config.toml
model = "image flow-matching model"
dataset = "capsule endoscopy frames (Kvasir-Capsule)"
image_size = 48
conditioning = "none"
objective = "flow_matching"
cond_dim = 256
norm = "layernorm"
hidden_act = "swiglu"
mlp_ratio = 2
head_dim = 64
qk_norm = true
inner_norm = false
layers = 12
beta2 = 0.95
max_steps = 9900
Rows from block 3 of a small image flow-matching model, named by matrix and row number. Rows with one number belong to one neuron. Each number is 500 + 25 x the weight over its row's rms, rounded and kept within 0 to 999. All counts start at 0. Numbers have three digits each.
After each neuron's rows are labels from the 100 images, of 14848 (inputs lightly noised), where the neuron reaches its largest size: "top examples" is what is common among them; "colour at peak" is the nearest of a few named colours to the mean colour under the peak. Only what is clearly more common there than usual is listed. The data: capsule endoscopy frames (Kvasir-Capsule). In brackets: how many of the 100, against the usual share in percent.
# gate: MLP gate (model.blocks.3.mlp.gate.weight, 384x192), inputs 64-127
# fc1: MLP up (model.blocks.3.mlp.fc1.weight, 384x192), inputs 64-127
# fc2: MLP down (model.blocks.3.mlp.fc2.weight, 192x384, transposed), outputs 64-127

gate.293:493500476492470514452486492501491499466456511473506498469459497484496479500481526513523508471464478469450490463451498490510524513481506501521498502545515486500544510508528527527466524525535517
fc1.293:463510513498482505509504485502461484507499530512484517506500493490481507507469496490522515514502519509493434485514495523488479567489536498487556546497499495529487505515503509507481491505482528
fc2.293:528505490510495555505495469515486494536464528448480516501535501487513507511511493547458457485522486526513530508568512497503499501506491492512393395517465509511472534552500498514499504534514544
top examples: finding: ileocecal valve (41 vs 8.8)
colour at peak: grey (29 vs 7.6)

gate.252:521491478500476490478515481471461510458492476480522483504479471489496481516475483488499498463502509512520561535534493537511510508492574514549454459551510518469501510490527507514507499522494479
fc1.252:483456484486482502506488512445526500480473512497475492506501490495508499517508492492535529480518482502481470523496472505526478533505515530461549556479483540545480474504488489502452478500499547
fc2.252:525454485494483487539522487502486511492463495499445500522486485492528488505469494505510459507458537495533432544520485504507526476509436469508550501527496493510485563523471510494499482518529486
top examples: finding: ileocecal valve (89 vs 8.8)
colour at peak: black (98 vs 1.3)

gate.13:482500502531510515475483468497484482520521526486487498497493510496485491462497491485499437478486533530487569516468561516475542476510576497498458444519495512459508504497514544507559509526534460
fc1.13:508520479478487481517486506447436500458445495495531484506499487490501497442510479505465551490509501513505471502520467546503485540533515506507547542498503521521480481530484519507488507491489538
fc2.13:494542489468542468526486529500483519493509470479523513500477488529528520507510474496495471518525546496479415510481465465504496485512445482501578500525517497497501482481525444487508496515483488
top examples: finding: ileocecal valve (27 vs 8.8)
colour at peak: black (79 vs 1.3)

gate.83:502514494507508485486498501521489500504507478490540504479490503479478490478474524494518475493479461455448446445498545545528568514528502552536537512501524500520548539507501541516539527528531511
fc1.83:494421524468493487507445476480548510476456512509510490518495499533502504485533505502505496510500524546522529529497504501510507488506491432469483507488495514491497485517517496484492506492490530
fc2.83:500543541489496503506451490491460515517488538496504547535525534524520480487482520502510497520491497520494513495495491492501498513463501459497480502478456510473508523489509485457469494520448471
top examples: finding: ileocecal valve (64 vs 8.8)
colour at peak: orange (82 vs 12)

gate.325:474505474500478513500460485448475473468447525479534496507483478497492484435503473458457464476503481483500535523527504526511512515508512538513473526507484529549525514560513551502550516503565522
fc1.325:505525508499518501501510540506536500486480486473542495499486500495484495569494538535496536543476468496480467502465469444550503523551439497491517531531531478508519514495488456502460520502489503
fc2.325:506445485503428526469497517482492509534509538508446493545478525521499475476524528474531509498500474517484541491488523487493524507507508510531506499498520529484528495535485507522526530523493469
top examples: finding: ileocecal valve (37 vs 8.8)
colour at peak: black (62 vs 1.3)

gate.145:423483507516548520519482466542520467519469533515450505509505493496488497457496486419465450500488524467507478513526555507480497527461479520511505538502498532508496492535523555500558504497540526
fc1.145:483489521452493496501541495474519490481438522511463500498503490506506511493523477509479513484502484509479496519493455460498525523468506443507502537490481497562493489539515514494482484485541513
fc2.145:496494521476521474488513531465525533507484517541569482451499449479519489504499472483525462501531522523503506522504436487518546476520485522467480506475524503512505485456486499491493511490487515
top examples: finding: pylorus (26 vs 3.4)
colour at peak: grey (39 vs 7.6); pink (30 vs 0.5)

gate.5:484475488510479509460488473495498462503494510476477486472472488482461465494469482511494515488450518498491546513458499510523546496514563480532477476537542491489522525491536504529506513531499469
fc1.5:520498501487534480515488486501526531492504475504524486504497498499529510478503482461472470511524504480532392503547510529489501492472441506477522475456461519440514512536486514502455507504507495
fc2.5:511495493513474480519513509461516473502533481499539470499525495515455475503486512449524507488472499490492465505464507505491507511492460513498556553506536493531490515489459469491491475471469519
top examples: finding: pylorus (30 vs 3.4)
colour at peak: black (54 vs 1.3)

gate.339:460460450503468498486493476462478474489501497490468475484479473480482493502490470482459491448462533535539501540510534532545498498509511512504502522520516537491518526521537547540539513532515520
fc1.339:495528506498498492509530515491462495526513515498479500530507499487533510483505460527450505500534511495459446488491480505488466534490497525527551530484477536551493493478489484471525472496479521
fc2.339:514483485497544457486497502482548479470501483534528504479496494486475505525511504463487533490494570444555600518467494502497516492477533509490462505457529484530462519462535518490499462492490501
top examples: finding: ileocecal valve (27 vs 8.8)
colour at peak: pink (45 vs 0.5); yellow (28 vs 0.1)

gate.169:442544492495503535508485479460535463489465510500543479500502531485499488521499502485493542512490537532476468450469473470487491507480505530481529555506512494524523517490507479491474497506512518
fc1.169:501479528503509526494525512522561487484485524515509496491498534497498498508505461470538483495487440470476459535491479515566546530510531490511570558506509498564513493512504526518515494487553487
fc2.169:561493507494577505502519500509504481465460516478500523496469522503496523521477511476486475492471455550497494511503456449546465477543539440537503493499528533491526467470540470483518493522509522
top examples: finding: ileocecal valve (33 vs 8.8); finding: pylorus (28 vs 3.4)
colour at peak: pink (94 vs 0.5)

gate.359:474491488469487482473473497516510441462495471494521485466484494485463482502470486455481462475456516496515467509541505469497515525494541510493533541512535497531518520561506511520475512516505543
fc1.359:476537491480473523501496488489628503507462509501541491505499493509512518548514482473526538524521473522490511553505483524487530462498463519487435505518485508489514507497523472495491504503540500
fc2.359:479468517486487527498536489526495537542460527465487469546520503477531532471501508551485455535439514519503518521549493504497480478494421487511444484504500489504466495526475510519523485491522552
top examples: finding: pylorus (38 vs 3.4)
colour at peak: pink (63 vs 0.5)

gate.329:497520493507498492484488492505552500491524510490481499492479498497493500534500516482482477506496505473495544525512500498520497511519523520499487490535536514500500508517521495532517521529516522
fc1.329:519506523535559508495508511531483530478527486502490496495477488515511533551503498518501490499496499519523528513518526495522499516474502522481460453477506487504486489480519490513506522516525516
fc2.329:499505553498483495474486502501515487500485517453493438505554499541480511497470457499508482508486505511483521501479500492490535495519507531501520518495504470494448502510449481524498489482497497
top examples: finding: ileocecal valve (26 vs 8.8)
colour at peak: black (46 vs 1.3)

gate.357:503532500517484532493477495495483505494484532507549509515482486495523502475496445535490534471489490515486508526443518499486484549506567503475517503503495535529520503484521492509530495500536500
fc1.357:485503467466520511494492487458493509505465500503500492506493462499527503425511477503483487457504510484502497516505529549512502511508506538522475469501495568489501486506499498492520515497559469
fc2.357:522487512461435499505530475482525486481528471520512522507493488469463492470479503460504471519538528521477524518474456500492495452504420490500476525524519494508539496461492511500504495500481475
top examples: finding: blood fresh (27 vs 0.9)
colour at peak: grey (48 vs 7.6)

gate.206:483448458471487496476475473478534462490465488473477481470468476466482480499479484500455514493477510516524517502479494512556519489534487506487520530507546534545529531498539507534507527522511544
fc1.206:470540497516519554482503460515505496541499544502468488502485496481489499499486514571512568525497504523494497489419536507534502474496493493501493463495506485459516523422521476500513507505512441
fc2.206:495501503490507469500511534474507474489493484510492500491492496492475493498496504440507593476495521439470427510404472496511483500480540527488529521507512496526498507443492525530497508499515477
top examples: finding: blood fresh (31 vs 0.9)
colour at peak: grey (37 vs 7.6)

gate.261:476464475480471490469481481444473467479469495473477462467467465478477454471477489479472473449466508506502496491509494500499526501505521517544534515517502527511529526523531541538514516531519522
fc1.261:475504489488503512508489495502517501507479505504504515520508488500500521498515489463508511489522483495511495525544524537513524524525514510509530545506508493525495484522491500499487485493508536
fc2.261:477502539533485497539507496533512532530525520507508464544496486505496538500499488522491486532503493518517499526534488443541492460547468469520501476509520491482482479534522461483485514525504496
top examples: finding: pylorus (31 vs 3.4)
colour at peak: pink (59 vs 0.5)

gate.333:477460501508467521508513498487458475466482531504497499478493528501481456477503552481471490458489450475497519548505519559499521505515585520517503511526546536506503521524519556536569489509582517
fc1.333:488472447484506511503505508473613510461440508495524485505500469490489508482501487501478548516519469463468458510512496500478497487509462519474524510479477495531488497494496443484473488488515508
fc2.333:502497474472433509483531498532506526499494471522516485502461538489486469522513512555509455471507413572485476510506465485526496467514469494520521464479521522472484502555543423456515521506477467
top examples: finding: ileocecal valve (40 vs 8.8)
colour at peak: black (35 vs 1.3)

gate.372:467514471488501485470486465524521485500508499476488473484472480477485470546473466509534464540469487520514479472458486474476557484504482416463525515513523503460533535497530524527481519537464525
fc1.372:509504496512509496492511488526552511500510491485491502472494509507507506542511529507513514502498499523537539473477475479492511451499518483471453421508499484437497511480492505506473507501484435
fc2.372:508495517476463521506498524501496517484441504501491509506478509506493503519472515563480439486494501488467389503508481535486499557484515527490579553528485488512536486495501507495493501498524501
top examples: finding: ileocecal valve (26 vs 8.8)
colour at peak: pink (71 vs 0.5)

gate.378:478462489509515507488475502472502479470478499498510483514475486487487480504487448473483482498498477480499497520488504490502502533479511483500533536493479514537507500515510524497498513497511554
fc1.378:489470502547518508533484520495515501503541522512532490531493468522541490526498499461537465506503480477491485489516504524492466522495508516539493496484503534477485496503475535510554493502529504
fc2.378:520534516468553486513483499491524506491502508547515498482540488488441506532466496458486512492476510488515504525465487513516528492505511520511503508464499464485477527472491502527492523462532496
top examples: finding: pylorus (26 vs 3.4)
colour at peak: grey (35 vs 7.6)

gate.41:435454504499461523507486496469510479485476531494514523511504507492502499496512488503516513462496501506491512506463484488491507464473457511496477563521478502542511500512520502473500528505502496
fc1.41:489513504496484531505529471495471488467467500499500493500485480481523497551504468476469527487480482488474474526470469492495484516476514506501528492498484554487501533499505523494421509482501490
fc2.41:477475490514392516495487508490492542500479502522498500497509507499491517511498491566472431496517514500504534473504512515489533524463525529500493463469465520496482497526495476523500502505486505
top examples: finding: foreign body (36 vs 1.6)
colour at peak: orange (49 vs 12)

gate.86:481497488467508498480476474496482489483496469453476469473453458463481479486473473476478497505484478470473511473511515518469531479474519476495496475541509513470533544511534523520508531541498492
fc1.86:502533507491510483490501494510542508507516501466474491490487509498491483504497509529557510510476504506494533470478511498485544476502535506517477447496474506499507517471508489483472506512499469
fc2.86:525519484458500509505503491493462484465463478510506517498494512538523475525492521483520493470515520507438485437503518538507480517478474499506520521514472522526521501479504501492506485482484501
top examples: finding: ileocecal valve (63 vs 8.8)
colour at peak: black (73 vs 1.3)

gate.156:468521502464463518492472476486471492503463496505409475513508479494478511507498459517457539458466508491489475533503492524459508533486569510478519522503454536520486497520497461509489498503578511
fc1.156:516493476473534500485511474490534497495495456497503482491490469494495505433511443522530483478493508522506520492502506495523493494544496527539484468489533462506521520500502500499519515502466486
fc2.156:487486518517466503559487527496497482504507508502500468512505505543493518468494471468492506562526522468511480493505492491504490453505460498501491545513523468522532463510472496520493543464486547
top examples: finding: pylorus (31 vs 3.4)
colour at peak: pink (47 vs 0.5); grey (41 vs 7.6)

gate.360:458561485482443535531491520490504524498459553506523501534508531485519480512507528524504560500512461508487465498458486510451497503466446510490517549484504516515496498497501500491518527483531530
fc1.360:548503511504509497484513499526597498528548519497484516483491512517517518573494517473551423516518490520504484481521476499491518436481477470496496449500499494491527536478499529502511493512460489
fc2.360:514507496492615489519480530502507492478515516446482478508525500510472523488481515465501547510473496468495451505502526474502474474503460497513512561492517500462503477475502533502469529528534502
top examples: finding: ileocecal valve (28 vs 8.8)
colour at peak: grey (29 vs 7.6)

gate.15:515566510544555470501524509471444511521495494493469523516468485493502505490461493528452536535469512506504530462463497489501493518517467470543504472460531481478492484458470524530499514500507489
fc1.15:508488510504494480490497528502552501495539491488475510493500512505501482497486615501528523493504497497512506482496548481519492497498527497503522515496521456526512506480502455505543498505481536
fc2.15:495454488548498459485530513461499507524522493523531443541521484481512486472515548522516472537547492496491520493538513513470490501470479493494480511515508500494486519516480546469510478510503509
top examples: finding: blood fresh (32 vs 0.9)
colour at peak: grey (29 vs 7.6); pink (26 vs 0.5)

gate.175:456504445480485522481489483498508477487434517492529464513484454469509479464504499490499534492469484518500525532487514529476527543476526527499485502483519527487517520525526502530510544502546514
fc1.175:523529496514504515499486502492490507494515490490477483476500516496480498502500558494528485483502525512512543492490528541513523464523514524469437443508488503465525504482506511522499510507506458
fc2.175:467495503515450555514504536521479521498484520475460512513512528521510522484493505533520492494510487508483389513542491497490467532520473484525547521547480506485537478524491471502509534505497529
top examples: finding: ileocecal valve (28 vs 8.8)
colour at peak: pink (83 vs 0.5)

gate.35:451459481487523526473497475489533441485491507512484472464488482470507492502488506457519480496475506513482453475493499468476505526480526525484565550511505504539509512532529534524473502525514550
fc1.35:536485534507530485480507471533444486513533522496492502472495499488460474457476502498506436471480523486508488463491530487493502533476517433524550505518509466497507508480520547520491512524490500
fc2.35:493515538536463508502515508503510468501533518443506516523497469510490489509443461452535546523463477504492461515513478461514467507518496485499540534521541473478552477480531512522535506499458454
top examples: finding: pylorus (41 vs 3.4)
colour at peak: pink (48 vs 0.5)

gate.47:470518509466549529477502498490417459491484518500513499500510512495481470460498495474490449461479531499484505501497519556498533495497506456537468513518521478508471481510507546530476504505524483
fc1.47:517542534496520500492520512527512484505497490513490519474490522503501491532485534492513498494475488509496516503511495489515513493496495460525477492505577458513516512490488501522504492505489517
fc2.47:488497505485339500494492461488507507503480522547506485496508518501492475524539506505478526489479471538498509484514535541472541524512508489493518525491479491474519512503488562552507457499502479
top examples: finding: blood fresh (25 vs 0.9)
colour at peak: grey (29 vs 7.6)

gate.130:466518510524530508528453486525496463495513507497476506490488498499491482518500503435470426527477503478502466505519482440480470481469532433457515531501509487503507516525510516486505505515476489
fc1.130:550538507510520467511513524527512517473560446482473489510498481490514510485502499482506467487511542468524508535566507478513503480520536490521523461504502497488495509491490511505433496509443475
fc2.130:503494520486454503537487520487493525494491475545502505499511535537531476471516479490500523531463488537465479463458470494509520501505541484528520510515505475541490531486491477475514518522446492
top examples: finding: blood fresh (27 vs 0.9); finding: pylorus (27 vs 3.4)
colour at peak: pink (30 vs 0.5)

gate.234:517454513533511487505484518507492518506555473508483463491489498489508478526483505503480457462477497466501470437488537490475475479478512447496497481505512508470502508459480509516491503515473463
fc1.234:539553440501519491487517529483594504489510502489525488512492485508524490503485519523530477500504469477493499494479498475493496479491484594523492476486499529472518507463531514508439495503499515
fc2.234:488440485490534508488481530499482483515471524475487464514503518512501492507469532495530514513513469530476534448495502492483524494494496540489510493512505499514468496497556507500562516514552521
top examples: finding: pylorus (37 vs 3.4)
colour at peak: pink (30 vs 0.5)

gate.337:501544494489476505496516524457522496501473509490425486483489466506517487492508512462545508435500474488492456482494438490516503501488518519513521514517469545500507507551512522490509509497504517
fc1.337:521510495492519509489485501512499525499465514495507491505501537493511518506495473537437529531507511506503519498470540502532512487504462526460489488482507519481507481473514459499530495495491523
fc2.337:497504521534419497558546523524481471514512523521497544541506517487519516442535478469482516501532498503463510518501501480501466509515493494527495525510497456494528464466464520509466527532489530
top examples: finding: pylorus (25 vs 3.4)
colour at peak: grey (25 vs 7.6)

gate.77:518498486513521495495461479464478497500491497461528486496481470466462468466479424503427513515483587597536515497486492457484480506487491488470488487493501493494508498488491500508552525516508500
fc1.77:508485484529486494521471497433458523479502496467542499513484475481491487468501409502467514525498454480453484514513531547522516502534493524517507506492475526488519506507485508494528513514496493
fc2.77:504472489457506501498505483502496492483477516503523491497483513479518491511511509467518472470487588458565476567499464450547488455521529430560470492485519555502509476468483503456498483532483512
top examples: finding: ileocecal valve (34 vs 8.8)
colour at peak: black (33 vs 1.3)

gate.128:556443491534531480501521510479467535491551489488502464500502529483512476543477463529495446508513495495517510466475488446492472474457498529515504465508493487490504506443506505522534481500467476
fc1.128:499566499516524517517469514540457497576514527521493504494494513511480488423486489517517538458510513494481450466488532507480458550507519409493526514511523475525503516477475495505535523503508516
fc2.128:483478474518470487537475530493478549485498486560467541501496515457536488488544493556473455527464527521496486520512474497532507490493506460539494514456470523517460535530513468515479481489474457
top examples: finding: blood fresh (26 vs 0.9)
colour at peak: grey (40 vs 7.6)

gate.328:515539493459479477467485495486486481505505468480463480463475500471479494479477470474439465515478513519556543525542533496500538479516514432504487467525545487473531532525522511534507524517503506
fc1.328:474600498538486504497462499480487490524504511518486490485513493510490492411500547494469501422475490467487514507517469509491478525526556511556482500514524516473492491522497495506507494502481475
fc2.328:487537483523444508504500505506487478552502495439523515484477518506513485519510487493489527498536509523461500457472525539467522482473418511469499486507450466508490484522551488499484520512480509
top examples: finding: ileocecal valve (95 vs 8.8)
colour at peak: black (98 vs 1.3)

gate.256:517532516484457429517494540503509496505496457495504508482519508519503511501502465438471442507500499480538476492564479502479487513503495530511504502509511487495499500574478537490502517493510504
fc1.256:487455489517495522497509511517510513489473504515513499484523563535518492470513524490493510495504498493478432468505481492493517531514511525514561560496533511530505505509515519490476490489491528
fc2.256:523498486495511493519494495484506518453537483574482490501501510495501475527462549472532519462450487494511486520482485503519520496487539540498489544450515509486496515503513531477497492452450510
top examples: finding: pylorus (30 vs 3.4)
colour at peak: pink (29 vs 0.5); grey (28 vs 7.6)

gate.171:494596490521490538498478512526503502485465516485580490489507526467475477487477498547467566495493492488516516498473490491448475539504480505469503532512505492482510521478501455505490519517505485
fc1.171:538471518492509495490505526510515530511515476489512498482499519460490467526478469547470541478469506541515479479521457492460450496510520508498515508479534402487491490486462477507501477522456512
fc2.171:561482462534565512481489480505538497483480493501448455521518538476483469514529534499480480513494486471547475523548530483540496537508512475521493512519511487494494507506529526496481467477532474
top examples: finding: foreign body (27 vs 1.6); finding: pylorus (25 vs 3.4)
colour at peak: grey (41 vs 7.6)

gate.247:551529516467448459473490518505577516468478475487516508486498500510499496522498500531538533470496475486492489507526508509555519501527525501489527507516490485514510515540495479506449511506471530
fc1.247:533501495507481495483528504483499504500524505478529489483497487510504513506495535519460442499487507487498524508530499532514521475466495535476436435531511513488496483515509521526540474492537466
fc2.247:483532472523501499514503525480460521550517534480530472536501501508507504506459498543539486529487524496505509551565462451526461438530457482525446450532492472486508480545511481485478517513489524
top examples: finding: pylorus (25 vs 3.4)
colour at peak: pink (51 vs 0.5); grey (38 vs 7.6)

gate.209:454469472497530513476451478465472470495476511492460466509481453471484471493476493483488495494479508503487497472485506493510495515502493517506520549503497539510502514493514539522501521519519538
fc1.209:518515499496573511495483499489485503500507517486518509537490471468498507556486536509472515489511513509477472470488529485504516529484482535468513514505469528481486489480500516504472503515539487
fc2.209:457495509506488500441509507486527506507515501456518456573467506472507536505493535521517484527502507498504506517488496486500498488501523489504480483510535498463490498490484495524556493540540458
top examples: finding: pylorus (26 vs 3.4)
colour at peak: pink (64 vs 0.5)

gate.243:511475464469495498476483492483481493479475503461444477487488474496495479460474472509480484451471527511511491513527488506511479530509586528500504514520511526527497509530508523532519497508505529
fc1.243:450526527502493527490519468525430460500525507529480503484503505484472503494495483460535525464504500473481513469442536488487512516502466463541529511499513448486502500472507512483471507506501496
fc2.243:438503511546472477510518522530486507548560504466512497510467539531506479483472506534501556528487475479501495513516546496507493523528502519477518445496475455457546439547496530548490501519458495
top examples: finding: pylorus (42 vs 3.4)
colour at peak: grey (49 vs 7.6); pink (42 vs 0.5)

gate.224:527492503519472465487512503508508500509509500513496511500498484498492515518487528494527466512480467405461461434482477468514497475491507491500488493505504518478514508507510528532532511494518516
fc1.224:471489465499511507486489489523547506506502507502516467476496481469486493506500510534501517465480479516545482523523523516513529503501484564583529541491520508502517511483497519516493521505474507
fc2.224:535485492496538495477528493508534488469502502478500517444531493508474499471517501493499492479516435569433537429440506507475519526444522543490511524492479525488478494477503496463548547489502506
top examples: finding: ileocecal valve (42 vs 8.8)
colour at peak: black (56 vs 1.3)

gate.309:470526533513529516491467481506494488509484516489490493472493506503498477541484490476486497493480450449443475460507499531469530510487501443498498533530536487520519527507522517531524518522491521
fc1.309:495490498506474492493494506525563485501502491489484517501514516508492518556525576516553520536502502530519569501481497478533510457531493534504484490509518494512504506481514489521527502512496512
fc2.309:467495476464492501469499454516513506509489515518584490498453497489495517503564518527502462499490549489536516525524487513471563499480511489495504489498476514484483508532520463512515488458475481
top examples: finding: ileocecal valve (36 vs 8.8)
colour at peak: pink (43 vs 0.5)

gate.101:462510489479471499491476483506504463485467504501461500496485505484507502517491569451517523512464524519495521479480442428448487511506561493492482518500525487509508506532506497498484499505495522
fc1.101:451529458488482520515486480493581476489469498490512497488496526494506490548507606476500534476508507513494470461512449478493466470508445519493510546497487493527508504535492494522495498514525503
fc2.101:487511520521466493450504489493520518486490474500485527487523507504452498488471478536477494499531554469522505441492546547435542522453473521471547504486493489513479522518539480501518488466491505
top examples: finding: ileocecal valve (37 vs 8.8)
colour at peak: black (43 vs 1.3)

gate.347:456477441461477526481477498479519483503454523502497468495494460474497510510484502471480532455486458476465488496495479512538514515499500542485511527528520531522508509533520505515504512505527529
fc1.347:519470506511486476500480494548588518520539459501489474502502504492494479437491493505506479464488545520525563541508558490493502478517502475467488507491520516531502516486501480506535501520504522
fc2.347:466514506502495491538485490498502506511535530488485483504502489517497498518490522496521534506494483502520416535538509465542482455513471473530523562536495508437512468532504543494491517485475435
top examples: finding: ileocecal valve (48 vs 8.8)
colour at peak: pink (43 vs 0.5); orange (34 vs 12)

gate.230:484494502482466484503485514480516527475473478485498488498487474505498490495490498525511565506513490547515474498490484531540527516502434514506537523479508506530532532498501475505487520514503553
fc1.230:436529518509467524484478484494499490487463487487541505516504515507486506431505488502461540454482531510519540515527537526506486558474531516539486539542513498500471471532511490485506497486556503
fc2.230:429482479563388490511522512477545484516568531508508525484556491475461479460501520537484556505508500494506526493534530510509470518491526486508502506513491486501530474538528538496506489491492496
top examples: finding: ileocecal valve (44 vs 8.8)
colour at peak: orange (73 vs 12)

gate.123:494519510501508504496500478518496492512523513486518513483495508504482487474496501500499472519495499465479485475515540540524504501541465516505525526520512495526534526493524530540524525522548522
fc1.123:490498483472453466482509469488529498503497472512465508481513504507504500474491521490519472488486526534516552547530521469437528473460490511412515509502513471495507497494495500462470483507488502
fc2.123:505447423474515484478480486439486509470481483475470512524469466487512510456518591512488482503491500517506516496509521492511527501504489454488501514536482505458536470510538496501544531519475491
top examples: finding: ileocecal valve (38 vs 8.8)
colour at peak: orange (87 vs 12)