config = dict(
    patch_size=[8, 8],
    positions='sincos',
    eps=1e-08,
)
Rows from block 2, named by matrix and row number. Rows with one number belong to one neuron. Each number is 128 + 32 x the weight over its row's rms, rounded and kept within 0 to 255. All counts start at 0. Numbers have three digits each. After the name is the row's rms in percent of the matrix's.
# gate: MLP gate (model.blocks.2.mlp.gate.weight, 384x192), inputs 128-191
# fc1: MLP up (model.blocks.2.mlp.fc1.weight, 384x192), inputs 128-191
# fc2: MLP down (model.blocks.2.mlp.fc2.weight, 192x384, transposed), outputs 128-191
gate.160 112:138133174124142105137155128128145095163080133143179110077152141156101093131084143096130171170129136192101108133125140079093121169085103174089084158084104149126111107146097156147138136073126134
fc1.160 094:095150110176137091131082115116115211077116079165070141188112103101149113114095067160142097134081119113147143131155129120168122132177135159156127025172162120093107205178079129197143144174122131
fc2.160 106:100105113229125123095102123158137126182110152221059079125128147117150218115182117108163140089168126133129134081118151144083154049140181125098124097125155131129150126090125136102153121117139121
gate.161 092:091141153154152166138184134151110168122119101122112122127120153128135183186112122141072021117099122190108111151145052138147137147069114067129130102137119118146158116054096128115155077152061117
fc1.161 104:108132106079097167128196074093147050149121142136100125175130203138152136161154135135109116106126099115076121110118168136104114134103154160095137107141121201131095089177144120159107164136172124
fc2.161 118:113076176118119124121137119151129140151229107143157141097135076117121073163086160123150102138082083117172107118141206091104135167163130118108116097161130193127104210109119096111118076134203173
gate.162 087:126083164179162107193061142148151134169105168177115157188106159129184097134098061083154189079069101116147089077109155095105116145175139135128116103119110111083095160162093102118064137106144081
fc1.162 066:121166135118144163145146139155022159063110087120126136146132134114124149142176147132117155117127120154121135176141161153135183154102124155198211121126223118111148115074152131128145114156107123
fc2.162 041:124159134116109123129121171128000138125145122114104083100084138110098141160128147102112136126114112120149093093080120121124123132140130126126219142109191121106109101124115115121110126129141152
gate.163 092:135132121151157086163114108140166128165100130196114157142117134160181137143168044104127109081083088141202098090069100141137110153104141116080093133104084168091143175147110116156089117102123096
fc1.163 108:136138134118145099123142134127130114123115098133122112135079062034035159079132132111095156154132130179122119180139169242134151130113092117137112153126121139117114106187255119125155101200085110
fc2.163 071:123095142130141135124138101152159137114135118120218214194137197112189143106122124120128145122119156140142145120124142094154122150131133134086111110090125134160084113158096119120113124114136122
gate.164 091:098177141147160143170154151146179158174099172161127137107142075151091112106114088101092050106097065119078101112103106119130091076071086134093107112134095129114150166067116143132079085113151111
fc1.164 116:097113096123101122108122108109118089081149099115122121097114117124154151128155132151165114099116138108184154167152108109159147186141161148137127208134144134114116135142115146182136163143149159
fc2.164 061:184120134105189115088151000123118119131146112116163160225128176129105099156131152177113125154123138112115130108068139096255122123110098131114139184181134124120098092129111121136128118178117080
gate.165 109:138147140136168160158093144122139111164126121164110135169170142149157161167104105119087220095111113156110082155107148191106121162140098165111134071117102154091111166197142113127109185132138112
fc1.165 097:105140119115120221140177131133087125129102148136117154118161143099140174141164156128134111159149128082117127155131142135116148154143096153117136092126139103164141129169141098086115116105065139
fc2.165 073:141138120116083093088120160115154142130143088124136111129169066164059121172101169134109204107097153095133097147102122069142159122134095101173165126157113113185122137140136153101113113098106146
gate.166 084:165108141197129119179093139143161136133121159186132162154089103108104116123117040102134189141041095135119111108101184102110114149156139253126086118104102130101162131096127111147077160103141076
fc1.166 082:129087119148137073138113120120203147172111158127129163145135101121081073089125103119141076179117136101133120075119166084056113137111118145073083081166086058091087138146090093117111117089126113
fc2.166 054:098155151129112139143127149110193137078105122167124140193104153140125140095162127068150136062112109138118115175172136125128111137147157142164094072102061133157135129111103120120120102139131163
gate.167 095:140086146185136107203089129126147128142125135181079155178109151142165088101109057104159172084067105127151100091106139091103130121184155114132099134134111064121064147178103099089068171113163093
fc1.167 082:144145143125135153143137139136034154070134079124150142162125100077087145107144165121124157174114118135108141182159168153139193148125111148201219133126215127129134124085180141135146111180139112
fc2.167 048:127112136136121099131139179137009118144125122135206129143088129072153141128139133118117109126134127122110107097106136110188111121127137127136235121123182130117106124112123141138124130126150146
gate.168 064:133092126158114153139138104130166106156087150134071195235196191189148096167108069166148141135095111153102125095103138111126099154135085067090093066182108145130125135157108111126160150135129155
fc1.168 082:117110143113133096147121109100132133127159100148117180180202255206174145137162119084151081106104152131166124129122117120122145077120137195127135141097105073104084144115130123102117092095098099
fc2.168 089:108155136118113110148122181110146137155087128124128129054071002188010053150073159117089129111100187177133105133119116130080112155105109160144158131123105100127130107140141174112129137102130153
gate.169 100:162113164139155155168146170175126157120095113188255158120077089044094131128174099079104131121097102147172112133112138136148130137162116160121148138081120170128146134149152143176097129131132079
fc1.169 074:166126121116138111124144154113162113118156130092163115174132136106090140107156119133112084133139136093081125140157143091064143058092095225106098120117106088130119124164122106150154102192146123
fc2.169 083:083172113150130073150083141104146121119126097172114113118127069150099051180029153109155158101055100133117128153159150133107077183141169198115090034131093113137107104176127100113102078162118170
gate.170 094:106133187141161173173112193170162146153120135150103128118135162102147137124116097058090210088102097130102085092104161134117134179148088129113107116089112097114133123104121132124081142082170094
fc1.170 082:114085105116109082141113090087209096145142172130143130120168153213177177104110128147167127135121126101166131074121142091132094111149152102064090142143078066092132159158112139102113141114112150
fc2.170 044:143130122128232117090144061121203124129112137140104140121016127129100131139127139133103131062107122164107159151132146106208143155136145123149042127141054123048120131110126124135112118107115121
gate.171 101:167145127174146105203154125163108142111116132182127118145125154119185167123155093113142179097091115204174097158115159161110168111161147126147135177125136138066164170154143139178098156167130118
fc1.171 086:146118148114130115140136150108129144115118112138123125138140113132106084146124107106120115123135093115086132122079134150103133090127123078132101160101138125130063134080151098051118095093033088
fc2.171 112:135117121121130108128142130155135115138138116126123142093156128156145120152042095119141146109148143121177131167116033115126138087132152144133123104101120074142200119116170130124111235109073156
gate.172 088:134127193160177160187119210171146162146041143167164166136129137142120111135104085062087172101105102169111077114106117110091104109113108129110112113090114129075135132120142110144093114096157102
fc1.172 077:122130129121122151110142127120209123167149157108112111074115122125158223118089151134141094137137139115159157079109114152143083121128159076045085160110059137120100110140107122123104083069117139
fc2.172 046:155135129133132132091127149133223131128125118117246142112099135128148120127115135156132128099121137135124083112143131145251155125125113112150079149164086135209136133132118152113112128085135127
gate.173 100:146175168116158157164109192175146147154076136150141156133127142129147155142173109068106145099104135136111080099101174134099119122136117245110109150083126135113153078181135149143096137095079100
fc1.173 071:136162135133122152139109134136052112111112090150110122118121135036062044125177149118111113144115130103103118165146109118117167107114131189201184071125199130145127131146164131139151101174135115
fc2.173 044:136119126100107112137116116119009153075127130117145131160225170125133148063154125128130126113109129114129101142115137162000116107104140133131202121147187132121130102127118147145149123109124117